{
  "model": "image classifier",
  "dataset": "stained colorectal tissue patches (NCT-CRC-HE-100K)",
  "train_examples": 90422,
  "image_size": 32,
  "crop_scale_min": 0.5,
  "horizontal_flip": true,
  "translate": 0.06,
  "cutout": 0.4,
  "targets": ["tissue"],
  "num_classes": 9,
  "arch": "wide_resnet",
  "norm": "groupnorm",
  "activation": "leaky_relu",
  "weight_standardization": false,
  "depths": [2, 4, 2],
  "kernel_size": 3,
  "stem": "single",
  "avg_pool_shortcut": true,
  "widths": [96, 192, 384],
  "loss": "cross_entropy",
  "init": "torch_default",
  "residual_init": "none",
  "optimizer": "adamw",
  "lr": 0.003,
  "beta1": 0.8,
  "beta2": 0.999,
  "eps": 1e-06,
  "grad_clip": 5.0,
  "steps": 40000,
  "batch_size": 192,
  "epochs": 84.9,
  "lr_schedule": "cosine",
  "final_lr_fraction": 0.05,
  "warmup_steps": 8000,
  "weight_decay": 0.09
}
Rows from block 4 of a small image classifier, named by matrix and row number. Rows with one number belong to one channel. Each number is 500 + 40 x the weight over its row's rms, rounded and kept within 0 to 999. All counts start at 0. Numbers have three digits each.
After each channel's rows are labels from the 100 images, of 14976, where the channel reaches its highest value: "top examples" is what is common among them. Only what is clearly more common there than usual is listed. The data: stained colorectal tissue patches (NCT-CRC-HE-100K). In brackets: how many of the 100.
# convs0: first 3x3 conv (model.blocks.4.convs.0.weight, 192x192x3x3, each kernel summed), inputs 0-95
# convs1: second 3x3 conv (model.blocks.4.convs.1.weight, 192x192x3x3, transposed, each kernel summed), outputs 0-95

convs0.19:477473481486442464515446492468534467520478480525505474446459505461390521434451555448513456511422533390441445492488506441454547427608524508536586486548499488470497459521491479509462480560418484510486460491509480512485536518479482569539525462470457473456532477485510533586515476470421502422
convs1.19:528524509520511478464500433446481500539547443565513482503431492524532405411472476530397503486547572479451499508557476515472434484456510496516524558417427521533486542529536495495484534455528498460582585510504531554575519449462521477502473492539539583467485483478533456480479489531480491523
top examples: tissue: adipose tissue (73)

convs0.44:408450497512446506529472447510541479508491482517504452404485511449372514426426527448494423525387516395472477514494491444418509425564509467540561510538497506434506435499513491508475486523413511478461476516518465507443535520470473552511555458493460462504524487483487550568490477487430502415
convs1.44:568523536507500518435528462476437521549548503587514493477429529517517412424465511584411521523540557465466527510523490489449426496461538524529550527432439498524506506531546515499488538470528532468565548518479516544578543432451519526522478500558517561494459497497524486506459488527469481529
top examples: tissue: adipose tissue (44)

convs0.46:472432445500431588436475484486524487470514524534469491476436494439403530422462531480479395550420548465496504534470484448437510506562565469482449453528498491578510465539481498528428444483399523545470428434492445492513457534530503546542480424489585499413503503475445546552544510503490510439
convs1.46:511514380543490411468457467548536485459491494539513554471415541493489464469478495535482484557547509440554510497550499465442413513502510535451523503416478519576477471535484535478530515507571528455560576485479525519617467399531527516536478499495526492509513514479480440512430481540496493574
top examples: tissue: adipose tissue (39); tissue: normal colon mucosa (29)

convs0.1:414420444516459561506527442472556500460511538566543426450490515450445528461473495441523435560417512470462451511452554461473490506569533574497484475509470506612456448527526498506466437527468505495491521437543515491537459525500558602519496382517569446488472466476457540500490532509483550501
convs1.1:566550498533452430484511504499536492485429441491568514495420540516505463488478476561503510528466509471480493468532474419506444545563511590424514552425541544574454460611483528464477562424495521450544525494579530460574496466467493546544454456530544486495448521489502484496447507527479490556
top examples: tissue: normal colon mucosa (29); tissue: adipose tissue (26)

convs0.29:446442434517452587509514480491504528421519534595399485492512510457448554476496560509471438568374531439498455530487498439500502509591544455503455422572482493552474474512499511498504422508438498571501443407476489533468466529503504528501511392496569460464495452505458513548511519537516509433
convs1.29:538523432542506408491455479538525434445482394513550515481406460493495526467505482548473517523523516444520503464552472434497475529534503545410501477408448468499490453467462499440518518418531536466523546472483538517595490441494454532485482486472479478466518449493442410486457478506450472604
top examples: tissue: adipose tissue (50); tissue: cancer-associated stroma (33)

convs0.135:485493456511548526483488508466511439536568495456403520472517482513544487488488451447474480504510448486478501452451473518472539457534518491464527501470461495463467520507479506520550455452483533552429449483535500466487479426528451546539542475499577506477567486492474406470468522474512482515
convs1.135:609466472427505567469497535477557546482510545430527475432596480558552511569462492428465491481500523526577495532526496485520473461448460453434530469527525518544467435493479515519477476486534493511528522528503493460547575516440517416406438496495534480468560484478524440517455435473458465527
top examples: tissue: normal colon mucosa (39)

convs0.12:499457492520415491550484503528526472434498577562503479526404542474467484472417558477499412500422539491529518527508587450450505543505502497531474470551471526451506459450455432536500475538404477546460395494474423476476488520476478511538496417520529484461458524481476513539499469531462537380
convs1.12:491561428522465483488531522581532492524514494566565538499450535528508528504488490537476503559560498452581517479557532448461472542488538519502505480432504503526556487558519499520556600469540511498562559514490465533577455446423541547554418521471538520493461497464508511482424470491497445540
top examples: tissue: adipose tissue (55)

convs0.48:495487473527512511485465521533509451515583433491473518528477430429500483491537552566509508430478423436468525460534531494548468467596462514476494511486483516486527478461502503495483489448391485451470427470435457522568491503528479484517475444562466488489459522434425454569522496519482462515
convs1.48:628503442486536474520527444525494559538495520523499477512514531505423512519501535430576550515526511590427550541497513618564430501521464506460486461489505549488510470516511460487495441478498438511509412436456526549511506502514497459430516509527374462540520446505491444540517544490413522512
top examples: tissue: mucus (64)

convs0.92:544544448522510499528422495546516497535533500493493472534455527463506518501550479523472545587487531465479481495448472535484547527451546439511472430507578504476524470574536551506429456511450488584517520493474541596475435520476539520507522403569423513514508500504524394445493508540463492467
convs1.92:382482548501508487507466469478504603453494501441416522495474481476562413405490529467581525549517502528528484463497457492527478506493493549428511545462458492482459485443439517452508501501457510508520480514471538435485449394448470509465529465440461443540477528468484448572440492471543493588
top examples: tissue: mucus (45)

convs0.98:473520520529518506504446514544503504498521505540447516526499557580552439505523566523467591529613469545449470437525574573534535523523514472529556429491446493507492504484486543499563459406460515545434435457489470510522519493471467496515488495474565500460451473433474454515446471499495453533
convs1.98:517514572411482534520498475507530463482562554508480486490493516577469511582434492418539472529564520535458513541455518486428398427450467473476461539529568565543503488492539462553516579520505460518532537539512514497522551445492527579473508511522511482537472538478510470531432495500525516503
top examples: tissue: normal colon mucosa (85)

convs0.20:461442426482430517514451554448536489495495482575492481438517517464401485458457523492486471509453473432490473470533558463452517467631516477499505467603503524432484426538481462516418429551399517492483418483497447526506535483474482571534521438507559432452540475461452537583509499521474497407
convs1.20:535505492520483476461506498520525526426511494502536539485463548508484430469508524536476543554600551498518516465551472559511442522455512516548530524411425522537462493537502542419492527484554572478532594516457463552577514418469481525551442521490599577506456503527538436474477466513447419540
top examples: tissue: adipose tissue (61)