python train.py --arch="wide_resnet" --dataset="stained colorectal tissue patches (NCT-CRC-HE-100K)" --image_size=32 --crop_scale_min=0.5 --horizontal_flip=true --targets=["tissue"] --weight_standardization=false --avg_pool_shortcut=true --widths=[96, 192, 384] --max_steps=40000
Rows from block 3 of a small image classifier, named by matrix and row number. Rows with one number belong to one channel. Each number is 500 + 50 x the weight over its row's rms, rounded and kept within 0 to 999. All counts start at 0. Numbers have three digits each.
After each channel's rows are labels from the 100 images, of 14976, where the channel reaches its highest value: "patch colour" is the nearest of a few named colours to the mean colour under the peak. Only what is clearly more common there than usual is listed. The data: stained colorectal tissue patches (NCT-CRC-HE-100K).
# convs0: first 3x3 conv (model.blocks.3.convs.0.weight, 192x192x3x3, each kernel summed), inputs 0-95
# convs1: second 3x3 conv (model.blocks.3.convs.1.weight, 192x192x3x3, transposed, each kernel summed), outputs 0-95

convs0.92:498524471522570455498487472489504473492488453498525579507495486529392586479480487478465519597488584446521552477424481543469478503418508432552498517462507542483468512542506495533572480586433479609563640550544453555402556628430544437484479440570485561609482576485552506442550530595444532465
convs1.92:486520519543539588489420573530570526554451522475487609540533520575456359466529524463492554505442465453568557440399520473533512486471573479548533482507402565451474475492445533470503519495451544488433499451551572460484487427453476502518461493489487517535514521434467407517542450432442475562
patch colour: white

convs0.62:572515456491570486506467526530594507570479502479481470440481498484484453434614447566550430413567477554529542451491415574463601617565525482470461481472444466471521498499416519464415496520556390477546401515492450547572483444517423507541534522457411425504436462491519476502463439475446493570
convs1.62:504523452514517484528487469494418523525434388500561478518498424542503448537509486484407495463548554546501563555509531487581448405562396534420494484490559499467523457440489482474479431494583540525533460470462459535416503472507460484402453554500395513428518430568604457415455507563450476483
patch colour: pink

convs0.75:535376544485557511457536568478570520537562379533485534401501479430514541553520438543567447473455370453522530439532462467526565595567543589492548481448521542410524616440457487451449450517489525542469514455582447499518591457511443496560539473508491445546493469496500413448471409542547453574
convs1.75:580550419485548478543510417574515467518490463462526493512497497545491522559555499446441558467511500528415588512485534498615345423587405537550490444496572630448597352465508484412418408480559502441570489491537455514450529438500501458393426553516392526544490500573523400456510573506400514526
patch colour: purple

convs0.81:516538509476564510509526520465506493470500497510459518524594493568500548499479555486561582573515616548526522565433489475493499505497507516477585505481419481594447565547540482538533489503607492633531582440488542534366469544499524479507448551546521509484523511480522585543544526523466498425
convs1.81:548494475507499498477404540483501499489499412562466561436434468472448423485516429523533571462434426445508531442456442553439502504583511436503593480546523565443467493460496495531543492500389600393583462535572456526459516588581457474559496469515498435592532514578454549479554528503399506559
patch colour: grey

convs0.105:512530514496598549485509484555543491579459558457468490574604548497495475561571558511549550427547510500429493532510576553583540506516589419503530509520538453534551588562487539560569362447444505567502465483392546584483550501483464417483428445531479446506519452516539520415453534406516493436
convs1.105:540495552456382427527449529488507510438491510477505426475487466490537420532475494509613467563464495595571572478551498550524604521496547562453527498545444435469528565504441515428525507408473491459467454529434459525458535494576450468426490496480486516476497583579489517596451441558574463525
patch colour: grey

convs0.176:494461512489524482479426508499526483491482499471513440503419524454529432545447433500466419474509386459478438391593429481522479454477519468433537441476449556452533506530534473482528351503446450569393472516361454476472468427445491515483476452453464405534490487455480512529363386535501449545
convs1.176:532548548463412557462563541568487519421483390553471574535537539521487548551594492522508544516512453559360509480465574547604432435497473537484491545544450587562542551495536498494380507483592443501518564473469457435424598429487598521462456539441574514605538545484563583545508526570494504493
patch colour: white

convs0.27:481595556560536432607458538528538349558536494595480503451478608433489506431509464561511480555459459454506541509532533591565530528495486499535517542487549455450493485490481579401540537488461374483544453468437503476573511574420492471490579528521514503525450498538506424459412490534440479463
convs1.27:470489564522526445572504459478471479566503533478584401495416507533561465454444557536419471525498510545538499501508424538495454440401488516486516498516575516457548457431473491503532619480544422523539386420411508581512504512396503495487530537528352472483495454511532393531420486507428423445
patch colour: pink

convs0.141:442575517458532496479534498519416444520489512473400467543607483511484502534535512464443536396554484532472488477475603517530437436499465446449473575582537451559478548531499523546524426444455523500577497483438530656500528561513509609495467466513563533533506460568531464427456585476461563438
convs1.141:537496485548435515563442504433552486495539623406523511435478542562543397539513517515619554564515477550548473484557380567533655610446555543555556513586467418458502501529452478489538535441433520437467498551454501503482463521526524471441456465471518460497441575514514460619488418495599408546
patch colour: grey

convs0.146:517493510462498463467467443535512478507462427455435457501439488395540491455534420492490480422488404441448466405504450550558479545428518447466534486490510441398457497500540529440458400456391429449454544499501463522511482449503475571465490444544536444482478520467484473520406460518444488522
convs1.146:556587535536446542528554517482437577511521512521539556480500580569591549500527580542531505548532502542498529518576537482526542492510621578530529527517450478559535521615509473488481415443554590530489548557428518528478512410425521529455500608520560547495444550547563511556461446507592423488
patch colour: pink

convs0.21:457425437562478481467471461422482413454427505472466522439398496467507515572512426520564507449472419479581557419503544470586500477489554552414505513521497590483503479498517391411537515453478405473422450528410492491525464486461422450503440442560544497437502530543478453618419445529456420516
convs1.21:529493375443456621445589527510488492497420582553501498467555578534403625543445538437506534424548532510595527505432533490477526469397551507594543551524458553529567545490487489553544509493531513551505532492526566482499507467396523536452482560420519467517506477514496502580445468430500498513
patch colour: pink

convs0.64:491558462478491532524566502456446499434428511557514469489529467565399586484398488478419429561449517571443566652443536485400397468521368535556454566448444447494473592567526528552493406529559572533530556496484517553393465564432548552486468508445573523483491541492521508581518498448456467457
convs1.64:542500482546444474498398637447522473483577455490473584481487421576507422460502443556559527463496465500567451361503431459517521548565500438504521473502526511488431500468508492458489489534451565402515512542544446570513468622556485487562545511500547510584524525565495468445569494489375511575
patch colour: grey

convs0.80:518554593497556559524484586473583568545583535515534590485564497587518518550529504525605527519573570523541558477550513543506564557580594466499564511476436491632508549544526511495482533513590469583484444521483488612530457541489501477551518524489462542569508556446569560482536554504519529497
convs1.80:485411470491542460416469494500483501406494398533468532488447441490430461449559453533502509472500456447385509479458493481506407455611464458547547478486479537475490433533448493520502446454468526437487486409524475564469507446519454538458442499448459437482442431552480471434593501512375492521
patch colour: white

convs0.101:565567528481519444540502500570568497542551503538523460478500534434458501472558481433552431450506493456505478528623573535577475580534505476495503519515514447392409480440475544426512496454481466402475469517463550445614424500488409495512563549453455500423541496512496512484437460390492422350
convs1.101:533457487438526460479519417469487461475534515467529487461404506464553405430480514569497501574510496447507509567572375493411543473408612452484557518552454427457544479523469523522597461404565488484477476451424441492424452488448449420486492471487509486451465477441500396436535441506513436465
patch colour: grey

convs0.97:547492489525566492511503549553563411583520570485476461548501541462504461604522577507567559352508525467474402523563549530510490509549616425531498521474522432492528539558480512518534442467496523461462556461447500571530601516565517457492467398458528493370482452454521419426397520417431490436
convs1.97:583506430366459500444441446473494490449491509524516500477413497597451461501441504447567432558545560544521499439493463504446586514426543590480483499554402439542596576425508569529503530439455491525490462510473500474511481379514433485489527504535490506403525557500449424551421426540613471502
patch colour: grey

convs0.104:552542597529557458509518562539510499495448485539508585470524505450477528559515536467548502319482471452585484537619593466522492486502571393503514553624516479474519523529440538520525449521520536492555576532481544629474501527483424434499528460446536511544497405557478469360423515452479516444
convs1.104:604512437495420481467540431471537502525518586497527502473467548535441526479470539593581475545471526410427510506548454535487530570451555550516473473633430456543508456460398457484486394424461580454508525594459524526509484535489418493489445474449393621505405612507490497581500419458563437453
patch colour: pink

convs0.188:506539542581530413527473571452495445491508463514519497427499476451385535495451417492489459485470371420476484481567470516497484530463459456515488476494527496426517436514523433449534511503453477466462565510587481522542505543437550501400559480525466469473475574506465496578402493530488510495
convs1.188:557519534524488446518548466521512569560545507530525508525485545581585504556480545643460507524568535553407465513470515448507364474422447576535484518573467440502540473426474537591446456564576457561453461527578516558493493437423496463504508537509511493531475481495442391553454440473360452505
patch colour: brown

convs0.86:479604491494569471492517539427496543430484462480428592526569423563465608517523479422441471583563491532475576548409511511495444459482468484464516525582450550536496579512543517558551515519482500632622590488535533561499469559587556499576485538579522600580481548540519547459578622559511611478
convs1.86:466436448572405575494495500456489541517516534560509523521522523574474470482428486577550509458442479459471494528508556458503443516537513447521564505535472471497392416513451459493594505563436545419462471420525557497518501490572441563481590450464508425503570486482413477563495442504444525460
patch colour: white

convs0.83:466409464501462498479510413446466549474537372528545515382478423417481559455446379517521455549440415438484562456500441435396505547471490592505577484433518511411493578480474478450584496524400514510436571495558455456467584446484497525546524459494497430502501489529494358431491413528539463567
convs1.83:492541485484559531550499475518484374435505458476524478486530475473511558471537461426471480431551454496462507535469554448565435447525451540521497476527450540493662375410479444409464480438503502376507555530574450460556547457462507534364362540441482516493449520563512442537501507504431460531
patch colour: brown; purple

convs0.183:418374428453419560469441396472490435416571529485507432478370445419408448487502530516424455573446481381466477489430464427437417447466557496487425477480391517495546448442500427495488480443416411457415435526494503431571412467482465482463500516518505460432482514425428522505462439563516430478
convs1.183:511491508465468479471511456492519454494558464519524450429529442533424558412488485429575457534461419476480486629458527458403556537571609552475453509429464403668398441572475480521526441514527485402485558465474414469544519583450547530425408568476508461470444484451518549408549488476499461498
patch colour: grey

convs0.46:480624431530485441623473455462458430434501487521505549570430600445538493503491489501544522523524528530403561513444521472517517470516551541473518533468515370536495533491475570447554456487514371440486502446398491473513482482498491523529543515505482504416524503567481404536478475495418435426
convs1.46:465488450432447555524467482423387451443423473425586398505517521491546494518463455413369417433500567410428465469539434448458446428462475456520488552524552475455589566477509457494504520512481457518509457469431547526547561454448511424508544524588570483480543477463499426542470474547479504467
patch colour: pink